Weights of a small image captioner.
Model: 48-pixel images, encoder arch vit, encoder activation gelu, encoder moe top_k, encoder num experts 4, encoder patch size [8, 8], encoder width 384, decoder width 320, decoder layers 8, decoder norm layernorm, decoder activation relu.
Data: trained on regions of photos with short descriptions (Visual Genome), 101725 training examples.
Rows from block 5 of the text decoder of a small image captioner, named by matrix and row number. Rows with one number belong to one neuron. Each number is 128 + 32 x the weight over its row's rms, rounded and kept within 0 to 255. All counts start at 0. Numbers have three digits each.
After each neuron's rows are labels from the 100 texts, of 14976, where the neuron reaches its highest value: "tokens" is the input token at the peak. Only what is clearly more common there than usual is listed. The data: regions of photos with short descriptions (Visual Genome). In brackets: how many of the 100, against the usual share in percent.
# fc1: MLP up (decoder.blocks.5.mlp.fc1.weight, 1280x320), inputs 64-127
# fc2: MLP down (decoder.blocks.5.mlp.fc2.weight, 320x1280, transposed), outputs 64-127

fc1.678:106111120125097127183132147060148113135150183157112101151060183109121097118133143099138132156130133196086105071184105195168114128176199101159142071127106094165046121145163101173153164109128110
fc2.678:140124084140126135145102107096114156099074174100134137137184079132116116144132183103146121178132119110092107140132133094107159115126132096048156144155175225071206146141177089123114105198125136
tokens: "in" (19 vs 1.8); "metal" (12 vs 0.1); "with" (8 vs 1); "on" (8 vs 3)

fc1.556:163116139086131185146135147182089143140139168126132121168090135127135151167129126137152154112144137097009150075136070121176081141205104156178090149112155094155098134122115139135142141091103111
fc2.556:157077123104082106145145177151208129110095162167087106121098112082152104146145181172098107177113087104071157072155145092067158136112122122097123187149137084089163127191137159156169109121140156
tokens: "light" (17 vs 0.2)

fc1.239:180086095120132148155142090127139133083103134151080085120105128102109176054144070138111081100106124130161132126166118130157073127179144094132125057114106110114089143053163119144127155141136178
fc2.239:175082106113198197148149115144103139082134134100100110080120105139096083140137090039144197114101123116154135094168138126053108122132120152099176148130182167101083110116149127116109152210067100
tokens: "apple" (11 vs 0)

fc1.252:154130065152091110143123113135146153142092127131099160195085121154151124133121201139121084118126052113047141086124064132164052072166109094156110140168105120129130155105104184168146100081133166
fc2.252:112104123114098210087092137239131110084107158157149104091115095133124121101093150097081121164140135111171142122090182131153168092119158123135066204183150087144105130130140130093202156170136139
tokens: "light" (23 vs 0.2); "a" (21 vs 5.8); "to" (7 vs 0.3)

fc1.206:049131089135134150146107116084063120108088138164051107111115140092155099151109118114135099161121138103082146094075123115120154119152097167143080125154135102106159111065147089168179141147162150
fc2.206:112107118108144115085122158112125090102155166164160093144123087137185163130213075149105100089116109132158142163119085106126121130136144059149117073092140131160082074085096137145111144155159167
tokens: "the" (21 vs 5); "is" (15 vs 2.3); "of" (8 vs 2.1)

fc1.639:095123102079113064147176125116057104126139170126130119087134102132167117144138154065137128129139161118099179094143151108176169107188170174140130093197100067192109115059141105126059197133074132
fc2.639:184130149131116202141133045107102123127159149134148087119078141116077142187146142101095121076092138172117068157164120194067107163089135180133141135095185098097159092136125173121117161169165112
tokens: "is" (12 vs 2.3); "leg" (9 vs 0.1)

fc1.81:132135137074154142143126106151137162073124138125150152172113151142137134123085178104133106127105083157123140133104188137195079136174131146100085164126156138144066180085131135083102134133106142
fc2.81:156146135172120143104109136096113121178139112094121105067131126150154082120199144151086119065143140103123058154147140161109146126098103122112171159076151123154185157177060134095152113144147170
tokens: "on" (16 vs 3); "with" (13 vs 1); "is" (10 vs 2.3)

fc1.520:137121096081157146159106172132106144092158115158174125082125118139134104089161156092174122174145053095169142147106155099091106163157162117242182160167126139142150142101130169139066123057113126
fc2.520:157101112152128065084107126157118120164119174107064123137167106111139127174144156093107147160180145117146111096118116055102173188114094144103198173098100126144162157119092103144123128180075132
tokens: "clouds" (46 vs 0.1); "is" (7 vs 2.3)

fc1.30:090134170125082152108116092146067104168161119137108166091108171102123113117181145130174142134127149146061131152148089171137022057149189151118092141078118158103125188128147102115041110128077128
fc2.30:079125149136104092134126087107098169191170167153173143127119152107106147079088108053126046096125164160121094162091063154153168149118120150155178090086139152092136090139091142107149163150125123
tokens: "made" (7 vs 0.1)

fc1.761:117154177084102108101129112093133133120114108142095175096151103097159094123178165168136137182083068132100171072126187142206064074145126145091065100111120081118098158152124091134128125141137195
fc2.761:135142110102140115088132113172105131122091116109127126160137114100150111131198162177117177175183144100165104103129141146151148060085114137129111133144141120173137148038148113075089146114135126
tokens: "on" (52 vs 3)

fc1.715:172109138094115156139144141133074164111102099102155145144112106126148107097150135109122128089130136149113145109112115116103102139164163130149127086109089121117118159090127166130120105063129146
fc2.715:095138126136131103148135068096161103104120147202151147181146122103184149099091088097129110138086122129149083134120126088150160161148104056133185184125094186137155164159153120175127106100139105
tokens: "of" (19 vs 2.1); "on" (15 vs 3)

fc1.407:121173047124119104209140149129077113109078105142123098140097095093132123152158136086101146161162148138136156063096146187095182151248120106184111137099103174086154156114158126152135110151092109
fc2.407:163119203082132120106129157154090128085118137101146127157126129115128142160097134064093098102124164174163195142123170132109118086091096088125158105074156101147097122084149134149155108070101173
tokens: "light" (17 vs 0.2); "tree" (9 vs 0.3); "with" (9 vs 1)

fc1.546:137180063100123077147152119127102153138160074133130135158143138153141126148193182109185149154130080130112181127168140106094073060149166107166149072143178119098141165094145122114163082122085123
fc2.546:164154105111144222098108135110168133117110105153189138159153149133130098107141071135104139060104136113177120156150121112079121201145148109173132145108112039107138168184150123129129152126160136
tokens: "clouds" (18 vs 0.1); "lines" (8 vs 0)

fc1.655:122127102104154125113146097123091123118080143156182175109126128136132125077098091083193119122073097144136154159106175112174097114216194146124110125119114118162084184065088124114112127126121169
fc2.655:128171094151111166097120151105124164147096113109158148161151144114172063106124123162167106130198130143098092135092083163166158096088149151142139129117060085171159157147074172084123124076170130
tokens: "with" (11 vs 1); "toilet" (10 vs 0.1); "is" (9 vs 2.3)

fc1.446:112077105153113113085185148084103153056105113168126119155143142093168104128078123100068138036126090155094138129134109124124160141138125186134159083083138105126127069129107147177170077072180171
fc2.446:091119102079113142083135054130128092098164095205118135116137117087110162160184087104142115168083089078125106107115129123132100143126114107089148127117142122134131190127188111112129118123183162
tokens: "blue" (20 vs 0.7); "-" (11 vs 0.1)

fc1.222:120149137182119080084151116092115130121112073134096133124098117091127097166119179151126148140062146142089127127102134174147105082165171165128078073111105087099112150163083113145148126145148175
fc2.222:167140167059157176155119110122107133108138120068120064153086108143147130119151165122112121130126159134183158112074197165112116110104124097151085142153180090129099140084110098173205151141149176
tokens: "on" (27 vs 3); "the" (15 vs 5); "in" (13 vs 1.8)

fc1.349:071136139126134156109172110146109126127124160132037145086092054126111138145120150115130138113103118135095124123085136201109131129171163151158068152099117152118097138097158085133116157177078168
fc2.349:226134182083109152182087116147082124123145158119154115122164079124123114124169142116123113116134131129205119133121170139114120156140112153154077080122155163143098096127085124158163130047124127
tokens: "is" (24 vs 2.3)

fc1.64:175117184113090115123121105056119137164145103099097154135098131095181107167224120128130140158151119160090178112112145121089090133118139177114044083133123061079109098132159169141152131146140134
fc2.64:129086127183128177126141122115083087128080116121059121110135079152137120149078111114125140084150124167136140140210075121050150113149141131160169158131088166155116089102143084174117092083142141
tokens: "black" (16 vs 1); "of" (11 vs 2.1)

fc1.708:122135134144114039111087178112096095089086108138098161156084165151117108130090172158146116115149121143076154125115140160144114087148154106124116106160169178178145131088141137145190104114139130
fc2.708:096086071137116135099150147080180112154114146185122091167141131135107052122115130180150077113112176098123136134088123149210183159154131130178123101157086115216138103087087152052138105117145173
tokens: "light" (15 vs 0.2); "," (11 vs 0.1); "and" (11 vs 1); "tan" (8 vs 0.1)

fc1.338:131137130125137162136104173144162120144147123141117132156145142175089115171151131101159146100104092176083161114149166087163095041162172138123068104161155099126092114083126169085128119157119175
fc2.338:049077108134084096098132073094126139093144120169169168214091079087116127149062100111103100112137160130166103169081109118130156195122168112111117143150138082149129159113129122104172152180126135
tokens: "with" (20 vs 1); "is" (10 vs 2.3); "has" (8 vs 0.3)

fc1.636:141091151104122142100185104117145164121130141136118131133089118113154124148124134081096072149067140115039143158128141073188141118159133167178038139111113132090140124114089138116125110109108129
fc2.636:119060139144143167104121142078146068159151092113066132132139169159078047130121130155128098111085126171143135117148135156183146074110123181176138118182181150179066079156153144096178147099130112
tokens: "surf" (7 vs 0)

fc1.148:166052113127131149122077134076109171115128163132120095102094129142183132115073120109158050135152094118083164079149124127138106145227102100148085108154109135098168177163168051157158137119084109
fc2.148:100124118119118159112111115107110097130145103172144149087150218158040169162086100154118094114097132160109157140148174165107093178102121135120123111089140113137131102065123147080122153111121143
tokens: "of" (27 vs 2.1)

fc1.244:147128171112080087101156142149130124128098147082138134122145122071122095100154155157155166133101072070102182148151169126148106121157162151137091149129132116144110088086091179145144065126106167
fc2.244:134141127088098072151139064121128049093123113141157137184087101082161133170104161161117127181119153172102138087078110133118128000163099155149149101124112190085149104195168156110148123118164118
tokens: "wood" (16 vs 0.1); "tile" (16 vs 0); "white" (13 vs 1.6); "coffee" (9 vs 0)

fc1.646:109151113167074140187127131097086145154169164178143078133100143101132131110142148059137070103156136177146144154064140108100095105163117105133076135129184214130114113172160172161123120166127094
fc2.646:115170137115099124054129192084066220113148092132130114126127149091127135132086202169053148111156107126132137128091139142103112150109095121155132137135196120163127156111115093096184109081110136
tokens: "blue" (42 vs 0.7); "red" (7 vs 0.6); "of" (7 vs 2.1)

fc1.156:136148119038113188202157130078131136116133109145157163187094181099111128093130135138140113105086136105156147134094163133133067126133122193150143119172139092102200183096090101183132169092122111
fc2.156:132136163124136062196150086174086176183128060158150105163143115079110129094062182215131073139114145160072153069147110122092128107152147139190156120177164123180101119045105182090133113126141149
tokens: "of" (26 vs 2.1); "the" (23 vs 5); "is" (7 vs 2.3)

fc1.126:100138112152073132143125063146143115138180134127113155184072126099087116106148100123068090161076155075124097117191110157149076119128152117143085112109131107104178120153188175136183133078129179
fc2.126:108101055118121079134131213165118140149045154198087121155120162097115124119124150075145120121135127153124132143180142128113147104167082160128132135144144157121160115103168157061128135054174121
tokens: "three" (11 vs 0.1); "an" (9 vs 0.3); "made" (8 vs 0.1)

fc1.752:165133133150145086208100134137124098080136101190039131162084082093164119088136098107105163133126158138101170130131121176090182144119100124212115186122162054105179166130124167182152115141111140
fc2.752:155117140132148155103145120161108193122107181069130105101145148164143103145178130082122071102131167112101077164066130122079050119143109086113129184085140165149064107116149086116080139174158197
tokens: "black" (13 vs 1); "blue" (11 vs 0.7); "pink" (8 vs 0.1); "with" (7 vs 1)

fc1.393:147113116168141112155095082154122153097132118090074126123110174093131099098151142125225126094081169212091129064126115167093063091105137100159131051123135108156114070122148148091147130075096138
fc2.393:173136094094119101155183161130120065135132203098173112106109139147113150173151141096128116134072084091105127083083118165140107103138167147123066147123099156049160109142066083061085127161191148
tokens: "in" (58 vs 1.8); "the" (17 vs 5); "is" (8 vs 2.3); "on" (7 vs 3)

fc1.300:090127090096085115129103115138094208048175154100158133177101169122141123090114140120112107086163126155117130131125147131233118038169110101110135168177199101174129121150146149152179143079085107
fc2.300:124125169167174040152174163127157098086116126079161196108097115139112117186121132131103117183142135094127123104145158113088126155133070079083174129104105156087126164150109088113120108132148156
tokens: "surf" (9 vs 0); "three" (7 vs 0.1)

fc1.220:129109096146126139180199098166112123128154103165179147162083183123119165162149126134077167125112123136067108124114119165140169150131122199105119114121109109140125128144127177099091124140152136
fc2.220:146116164088087130108129190145173149148089159134143093120151133100129156103101165162101100107076147094164146160164122124108140147174172133176124082153161111152163106110082158122163110101167117
tokens: "light" (12 vs 0.2); "of" (7 vs 2.1)

fc1.259:109146133077142074133124095146136160148122074103154167112108077117208139115132099111153177107169091124129152133141190200164114069132150114160087099129169132135131198112131100107118110125108132
fc2.259:091163118123171083116117117101118142124069161112098153120157141090127130139131193130148200155057150085120070122123119104106109136163065120147115151097054086169157123137097115139156133099155158
tokens: "of" (25 vs 2.1); "on" (13 vs 3); "is" (12 vs 2.3)

fc1.172:144132099148123068114075138068127148130113153125116104160046141133151209183142182078171089150143135137159123122086135121094089097159098113184119146126116141095114089143135189163089116126122207
fc2.172:177158066121162135173136115134082098113100112120108125096131127095085124137142142078152170076109126198107116130111148186131170056127127160142152130079152144102095159110149139148117141189160105
tokens: "traffic" (7 vs 0)

fc1.528:108140098152147168185079093072118143150169147179106083086115185136092179130149144115150125113128127135147092046107145173149085107099126152146113057110111155145174118098172128140095160132151152
fc2.528:122134108149086120134150209101117140094105150124088197115142128081126101135088193168137119143132084190138144145106120104157201150126154133092161140198147164170132159097123108098181121191122154
tokens: "with" (7 vs 1)

fc1.366:079063124123140085115219120177126131091136092182136139134110096150115149117122127146118081154068103115107129147094142160144129123106128115161102143115158154129121144132099126114129121128129180
fc2.366:110175097111143114095089141098103133076116128165149138152141136115157114090084130122120135148163125144185104155141142118101154179149096101119185169156144128184091138143159132156122126144138141
tokens: "in" (7 vs 1.8)

fc1.269:050113118139143105124091123077155118115176113162104154215048099155103112121180106147116116103094086146078145099124091160146118114144095110132157125118139066135153152158142143172139130129162139
fc2.269:041164116078117168109101104112150059159185112130109114141173224140083120152169107094099129123141098131097045097077117138167122132143122114124144136169154115113150148064185139118107118178172161
tokens: "dark" (13 vs 0.1)

fc1.764:145158140164086128074136112077148190147137159147096126129143122115159124181170112124122101142116103168123144098164158153147108073131104096130059135109174067077115121114142115086144131140104145
fc2.764:115108130100136123136132190165085089140067134142063128088189128173119105157127076137099134156135158087148117068171161088092156177165159147161187158133123158124123083084079137116132096134112142
tokens: "is" (23 vs 2.3); "red" (19 vs 0.6); "with" (7 vs 1)

fc1.741:155082095169082079145136129146127145096156129143087146146109129133112119140119146115148123131095140091049127141167217121083135096134171139126103097182169126112129167085120192147112100042111138
fc2.741:131093089143198164080133075097152100092112099191106149131098113124129166107112121135119123130118098035176183136083112209131130161143119100117087088083140106125111122126123171174115119124109128
tokens: "clouds" (31 vs 0.1); "next" (22 vs 0.1)

fc1.167:154087111153115081163084162145096090143146121194121153135124132146185156134163090113137170112097080126160140120156101181168092084188140145149086151140179121123106154071178122229172066109107173
fc2.167:161149120114101209086156110140137109191157140112108102104102132166058094154089094044101149140095140136166104153092130134155119142118116145088183139094195170148146139128107141086104138186162127
tokens: "clouds" (23 vs 0.1); "man" (7 vs 1.1)

fc1.303:092145147138114050104140122121128130120101139149163083087144090116128104102128153125145118144119074150093155096145159162177103075140134074094095094106141122063111172092160138112117129146129174
fc2.303:113116120127149103135148117129104122135133098178159137166132108128094125121192137109166122127107121095145104137101109152147131104186150105166113110160155147147231139106110128137099222169126194
tokens: "on" (20 vs 3); "in" (19 vs 1.8); "is" (13 vs 2.3); "of" (8 vs 2.1)

fc1.524:087102070174135111096180145116104149133102136143054119093130162100177098140163159115250093111103125117126156088072133137150085112128183117140073096117128175157128124103093118159162067177141209
fc2.524:116132122130130147173087103078144073157209097156061102164095159120128129155129125112120140172138106165196153093112112164136188135149137156219187142208115130088139140115154058180135174091130112
tokens: "wall" (9 vs 0.3)

fc1.266:129099131179073098073092100156065157103125163069100151150121133093156157087216072109113044162140107149054173142115110095152125087168139096146080134120163113142088161160166139148070085108148138
fc2.266:130133175138093131146141083149121133192172116121144133108188095128111108177101188125143105115136102120141117126119127127125155097111113108176195092159113135155168130137114099159134095087124137
tokens: "surf" (21 vs 0); "hot" (17 vs 0.1); "skate" (8 vs 0); "teddy" (7 vs 0)

fc1.409:055153144124133151158053129148126132164146182099159166191079165131089112130114117117111081104159129096073134168095172147141117133187123131129099110156130093134102130130196108155113163083144108
fc2.409:050175167084161083134175225166123149122111088110076163140107183106104119142143137169102140104092142089111141159131064192173086139082115185170161096114158150112160114138113146166095123166165155
tokens: "with" (8 vs 1)

fc1.257:175099068031093148149117067058119137106102125140161167121123102114140135129108098057100173153077145084137131124170133140150135078139142113135147084159068070095101121117133080094121126130150181
fc2.257:152157178189094166053159191130148138170114189047153106115077135199102148096112101134160038116170103154051147141100116113132127070214139092126161061177137145171139130130109121123064108129137159
tokens: "wall" (15 vs 0.3)

fc1.480:146159104068146147140087152129133122094149149139089165173118167094123097041147143061122118127127085067122174117162138158165123119084105119199161126107175120176154141121141093255156105116106100
fc2.480:154112091141117016079182084120144101154141051122152117115098158143103159140128202159100069135142144168161100070155183064088133148070131125178170076121141083091140110200109122125116139085093125
tokens: "clouds" (11 vs 0.1)

fc1.562:074102105121127162112109103104133185105140100142142148118149118144144153131113154141133155153143092134113114144154085167145136101152159182101131104183090176172106143123138125150124151125106187
fc2.562:061120153099131134169135118142121129156095154074086141103060111086137109082171152130085157119086139133100196115096113154089115120122151127164129131104140082128191143117039119123128161173188135
tokens: "made" (18 vs 0.1); "looking" (7 vs 0.1)

fc1.560:098136098129118103113096123121142137157154215114159171184146160143181097130125199078195122083132116141092140132162157098160160055174122101137162092127154042156162158116121108155185058063155191
fc2.560:234077076143138146130081178135158129137143154124082104096137169126110052132163080149095146092091109111168129142158095090125109134092112132130120136142097178113124127157099176146051099165150106
tokens: "a" (30 vs 5.8); "and" (12 vs 1)

fc1.145:160112093052070106197084140112131170104177136117142108169108168100177133154138104128132152133100134118133139065150154136099133169149119073165161127173134045103196104128118167091138165118169147
fc2.145:148164111124167071077126151119145076154167078173169075076121135081178106177134076099126162110112103165197106125099094158186172165165133103132180126051145164103167147150152056109073111133143119
tokens: "light" (14 vs 0.2); "are" (13 vs 0.4); "is" (13 vs 2.3); "of" (8 vs 2.1)

fc1.251:084149161069094126103098087100114143111133135132158194170152124156123127132124091132100138146182151111118161098076083143141133132155133167080115101121129085171088122140149128120126103147150115
fc2.251:176137099116126133130109103118150125098070132143160173143111128107169149130126111131117133128117123119233182132098121148125156148143106091173109080054096195079140140112129098128133086134127106
tokens: "<end>" (68 vs 13.8)

fc1.95:071144155088104126110144087095085180075118126115166129148111109152121170141165123069124163128147144156146166092098147173133107151149121136150059182135134116192149133109140148139121156139140099
fc2.95:195131120169178107177082172089113108149110131178101113102088139122186153101124168151164106128127086120182192162103111119135150101134081158193124086049053135094171156162103156175117129114103096
tokens: "<end>" (68 vs 13.8); "street" (7 vs 0.2)

fc1.471:150092130097105147117150138106070099122115145084172127152105088108092112118167100139099109144095133164119138103154185119112160098199159172117088121131100067184048076074126120134092130157105155
fc2.471:129106126095137168093115144136126158151156056098100113142147150142183130156106121145125120121155119147144100174095106165109107042115113135138149082158085133096102121138144108131106103171190145
tokens: "blue" (44 vs 0.7); "white" (8 vs 1.6)

fc1.376:103096149077101088121064145138157150132158143192140077079080154135126148166150167102181163102153035082097177061130122141187134114179181149098109130113153092138086115082184142198188143091102138
fc2.376:142139180152150132125162159149082124152072098161094145114192113089146128104166192109116128147166106113123148085156094135085118154194157098167123121161134121168229146116144061079111126119105164
tokens: "wall" (10 vs 0.3); "concrete" (7 vs 0); "standing" (7 vs 0.2)

fc1.100:158141132066154116146123120058120150049134137134087140134125155132186157124099159163122143070145116123120104131122123134116081072112160152157164086175139159165105140083127089069132116086136105
fc2.100:127106164038109081209185125128095199122158105132064115116138121102110113124192097115138119187105089140077110050125137199096120114074167153105181099128155148084138134114114099140101131139109136
tokens: "with" (33 vs 1); "the" (20 vs 5)

fc1.79:111190144092112125126138115134135212098106144103150120112146096107139128140168223102108079106129103091095134144094202160134113146125135093126020157099129111138097102155172130167133111126086146
fc2.79:125158154115096099116127189116165180147092151200095115164116136118142114125182147118131110124148115128158098115129068152163171129166097123137169113106135147047152129222176112146155092134142063
tokens: "is" (16 vs 2.3); "with" (14 vs 1); "of" (14 vs 2.1); "has" (7 vs 0.3)

fc1.569:130128152103135183134108077124130149120125134136143165107136097136080120124127121095109041134137113186155123083143150110177076155135199102083107161127185148113105138130192151074148093163156179
fc2.569:067129172161143178159145176087150116120164125124170139200104145150155169091106079107124114114172109100089139135168111147105129143056122085137165057147163095104208190122112148163154162102132104
tokens: "is" (35 vs 2.3)

fc1.765:112131190116118078179104171119099146117077143121166159120072164109111092137143148079135093116063069109122198113195119122137118128072123150142084114108102063182194134126108066172134155128138167
fc2.765:127102181105099141116130072129126084114174114110170139156126104131088105122135096114127129123148126119080090161162141067105067158157169129105109122167142156157164156114168183138083118070193097
tokens: "wall" (8 vs 0.3)

fc1.578:102090136075118120178054142156078141111143122124172118206116187147091101120188181111185106157157116099139157102186141157125141123133098136126150103119095101149180164105167136158146159049118106
fc2.578:131125174134147069106126120130080119135097071126187128151132104127136122166189118106058078151179132170121081090100117140145106079100159168149125097087055164137081127126131067097110147213137098
tokens: "on" (10 vs 3)

fc1.132:110132134156117142119124075130127173101058135105121126100129136107165158142146127071117062123085165113140189108110131115125160151115199060137020173095155156133100123109191152111117137175124170
fc2.132:089121103097079136186103146115050144125141099124183123168146134145096101112127131159123159162107088067147086125131125188121151116125144172186179082155089130117157098159100121200166107044122134
tokens: "a" (30 vs 5.8); "pizza" (7 vs 0.1)

fc1.690:141110072131112037151154141119119205071132086119126153184047126112143178116141148123143116163145159121100123119094168145064154129180108142181063092160108144140136087118145144112161108133155111
fc2.690:094119155166054142090070142111198090157136124196120084143164144107075068103125124166158119119149178156129157162124162175203124086121130155169109107158116117110135167097111129125147077129167160
tokens: "dark" (45 vs 0.1); "light" (13 vs 0.2)

fc1.717:122122107138098136150119106123166119106097129093071131111110156142141147137178191107164097144174101139099111076107128156134117128204155139126065147103141163102164136108136116137165167150071117
fc2.717:125136094162124138136109053163094124200176106113158143087141134157105116135094142048196096125152213117130152181152076091152091069092126146131110124164178118096092149136129136116122095170117148
tokens: "with" (37 vs 1); "tree" (8 vs 0.3)

fc1.212:113129170126124055129113220123160123096116131178162139132146136146151108134151170140159168145139127115127154143156156208194156115084184114156137106115089086134169105087138134187095133121101139
fc2.212:166175100157178137051103124116169098117159116131090097112175150152088122138164155115106116046103119123161131148133102128136148091156140119170112108092071084180113122067126173114153121242092157
tokens: "clouds" (14 vs 0.1); "horse" (10 vs 0.2); "white" (8 vs 1.6)

fc1.502:050115121115061086205156153106058193096082135080192151183109136124148095122153129084157088157078152151144141157066122186172134115143182121137077172159183108178150095170137134106116127127155151
fc2.502:193101138126156102127148116084144173132108129095138116103095121097145145144131208060121116151112108052168133166166136146120070202158122101152071158116130107131166127118079110200130128103124153
tokens: "made" (14 vs 0.1); "pair" (12 vs 0.1); "full" (9 vs 0); "side" (8 vs 0.2)

fc1.490:118177097103105123170116139119114213138146107099175184114145170086099104109127198194151148110116084119155111110148170108104126106143143117174120098120162096168125181091092187190143150155139144
fc2.490:060111099103089040148140174131154058178109146193081114119134081083166111136130132160147171163149139127096167133100171110170186149162131116150089179134172112099125096096120143116169101125105134
tokens: "young" (17 vs 0.1); "coffee" (9 vs 0)

fc1.638:075099139098120132131083094126101120089101110121157139170087114131106135114131105124087139174149148159137137111118089181176141121191147069158144132129177071180100146078190182151143159093082122
fc2.638:119138172201135073093132102136113114122186105140139133087147139121125113119076174169093147089080155128108154202118100131156125153083166147148142119167115117139168078155062187106111109112139070
tokens: "the" (25 vs 5); "green" (9 vs 0.6); "black" (7 vs 1)

fc1.579:125141087132139073146120067125129115103129068182110172158087144091155174112127100126178139118072170169136168081081126127152094113066192139156127114106119134103098080079130154190141105143131138
fc2.579:069088104056165102110119151110195118068142107157130156055135060112127126147146087132112214186117163143127160087129069158121164115132128072142094162135138092041169182101152106127159127169112108
tokens: "the" (23 vs 5); "in" (22 vs 1.8); "tennis" (18 vs 0.1); "is" (7 vs 2.3)

fc1.333:135133130093138144160111085111099166212145094116095144179078155108086092123224120178095135100133071124080120172099163179139083140121102169154071116108154076105140168111175144094144155165145134
fc2.333:165126157101104159155162149125132147092182182107141162144129146127099137164095196147148127163123157134132156091105152051093098151105137110059119110132118190123123104164139097150069086055126170
tokens: "light" (14 vs 0.2); "red" (14 vs 0.6); "," (8 vs 0.1); "window" (7 vs 0.2)

fc1.262:153150093132104132119121152117102152110133122120105139095112159135156131134163177093132123169139090107103132121117151150114136095134115133159108075128073117160180131093116119124122109138101209
fc2.262:098115135120144126107157139181138177134133053132139111071141114109109137140181113077061137050110119142137165162187117119107084123112139110117102129179152173153094099194155129132086154175126130
tokens: "black" (11 vs 1); "apple" (8 vs 0)

fc1.243:081147113090135117112140091078100148140169128145102108087130142128212111087123162109146145127168104117146084059148119122131105128167135228148119123127131148209084053114124151133183153093058165
fc2.243:106145101082106109100183123138059156162170176182174179095127115084132197136135128096072095140154160075090109164176134104108131165112116139061102130114081078081150141164178159117111092107080076
tokens: "black" (24 vs 1)

fc1.596:044147127108107069174145153062099196152136137131143160136112134124143130133149147122177133129129102158106128157141165166145166132122112131107125158125170115127174175110128126214170086108145250
fc2.596:112114126130101121133106122080131116092082083080159170087132187119100105116112124109097152128112157096132128144169105149130074183151165152164123211117116103141147146086111092091153110091143102
tokens: "made" (14 vs 0.1); "view" (10 vs 0); "wall" (10 vs 0.3); "decker" (8 vs 0)

fc1.566:090134092142157080090135091168076122100083149156068140171156124131095130114122193096129124121099153144060128121100087127165159101143111141143095096110064160137088116154133129172099107154134194
fc2.566:114106145039125107125089172113068127122133091095137145083171121140131099098154124128151123100128102096145155137170206195164136140112118117086105105101160121122146129199212097135143101082062111
tokens: "in" (56 vs 1.8)

fc1.231:173125187134094137086125152075133154152108159094143165134115142115157112106175159149124122109140044128116139135121204192177083136122193147123129114177152077100151104047142115140106106086142179
fc2.231:110118110087109117168165113098171121120195140110128163142104133059151114164125104126160107199121178107120068094125128040080093037090093112126137158148143200091096058141151173108109146135113100
tokens: "tile" (12 vs 0); "black" (8 vs 1); "blue" (8 vs 0.7)

fc1.595:130145114157122122141108127144153112129110100156113120127107142091150100166156161136130134072126110139075089059117120203129113081118175139166144068151164116127133180089125185110102108115168125
fc2.595:151132068126115121175137117146150092137114148157071152140133073087133128101112162176104075112107124092061211151103089164163113156204122119184107156154138128152160177075147126100176131154151130
tokens: "in" (20 vs 1.8); "and" (14 vs 1); "light" (10 vs 0.2)

fc1.447:112114171173154128095078063141131106110100102156188163136156131133146112154162078084160151103130126131126172110128107134154115095127171173157095086123142115112148134089106125141083115133116124
fc2.447:081123116072196125080118165107147186159133205136216091113121076073144174142119123121125142107167098171214100102126115179115178182174088113135149140122159064142139155111141134152152138150148120
tokens: "with" (27 vs 1); "has" (11 vs 0.3)

fc1.732:136151109121150111180157121148066145093115129171165143115138060113132147142124157084063112094091093134033165114151133110108085086154128104200107115034139142043102113112130127155089105099082134
fc2.732:096139102140130113093129121057125122176165183121088126138118109089129105136122077078121050142113148099173141123160087108149128151173093168151161104099164101140083110104055104099171160139166126
tokens: "clouds" (27 vs 0.1); "toilet" (10 vs 0.1)

fc1.484:106105077118149088110108045151076124099124154169126136124121099125149128145158154073161132151133126199090115092161162136119115127130151131125145052163122099205099079067172173184125119117131140
fc2.484:112134114062155109177218116172147130153148056176156105098099105129109116163133154171144129116104054123124137093083138145128135111088114130134093158093150129117069156199153096125153125046075088
tokens: "black" (13 vs 1); "short" (8 vs 0.1)

fc1.381:111098102151158100111083080102124137115074081141180205101099145100123136158111136133150122093107134155117156166103079123156122038136177104117095088152130192163151167129182141119165120111123116
fc2.381:080138087145104098105131098138174093137155182093139147164128114145160113023113105154096108132089130171113138079137077132163154099071179061127141132146137055155162155111120111187147090119140143
tokens: "<end>" (54 vs 13.8)

fc1.485:116103115118143125215112121127101105159139113184135170186118167093092139099094093129109066081042146160154140136128124105198139113071171098129129089078111112073137149154129140141102179135169116
fc2.485:164127094132163160076069080128094094156139163123084158101110122124121100141124147054163135114115142114145160121255152106127148125101137180115088129098121081178102139137111147105180151191093141
tokens: "in" (23 vs 1.8)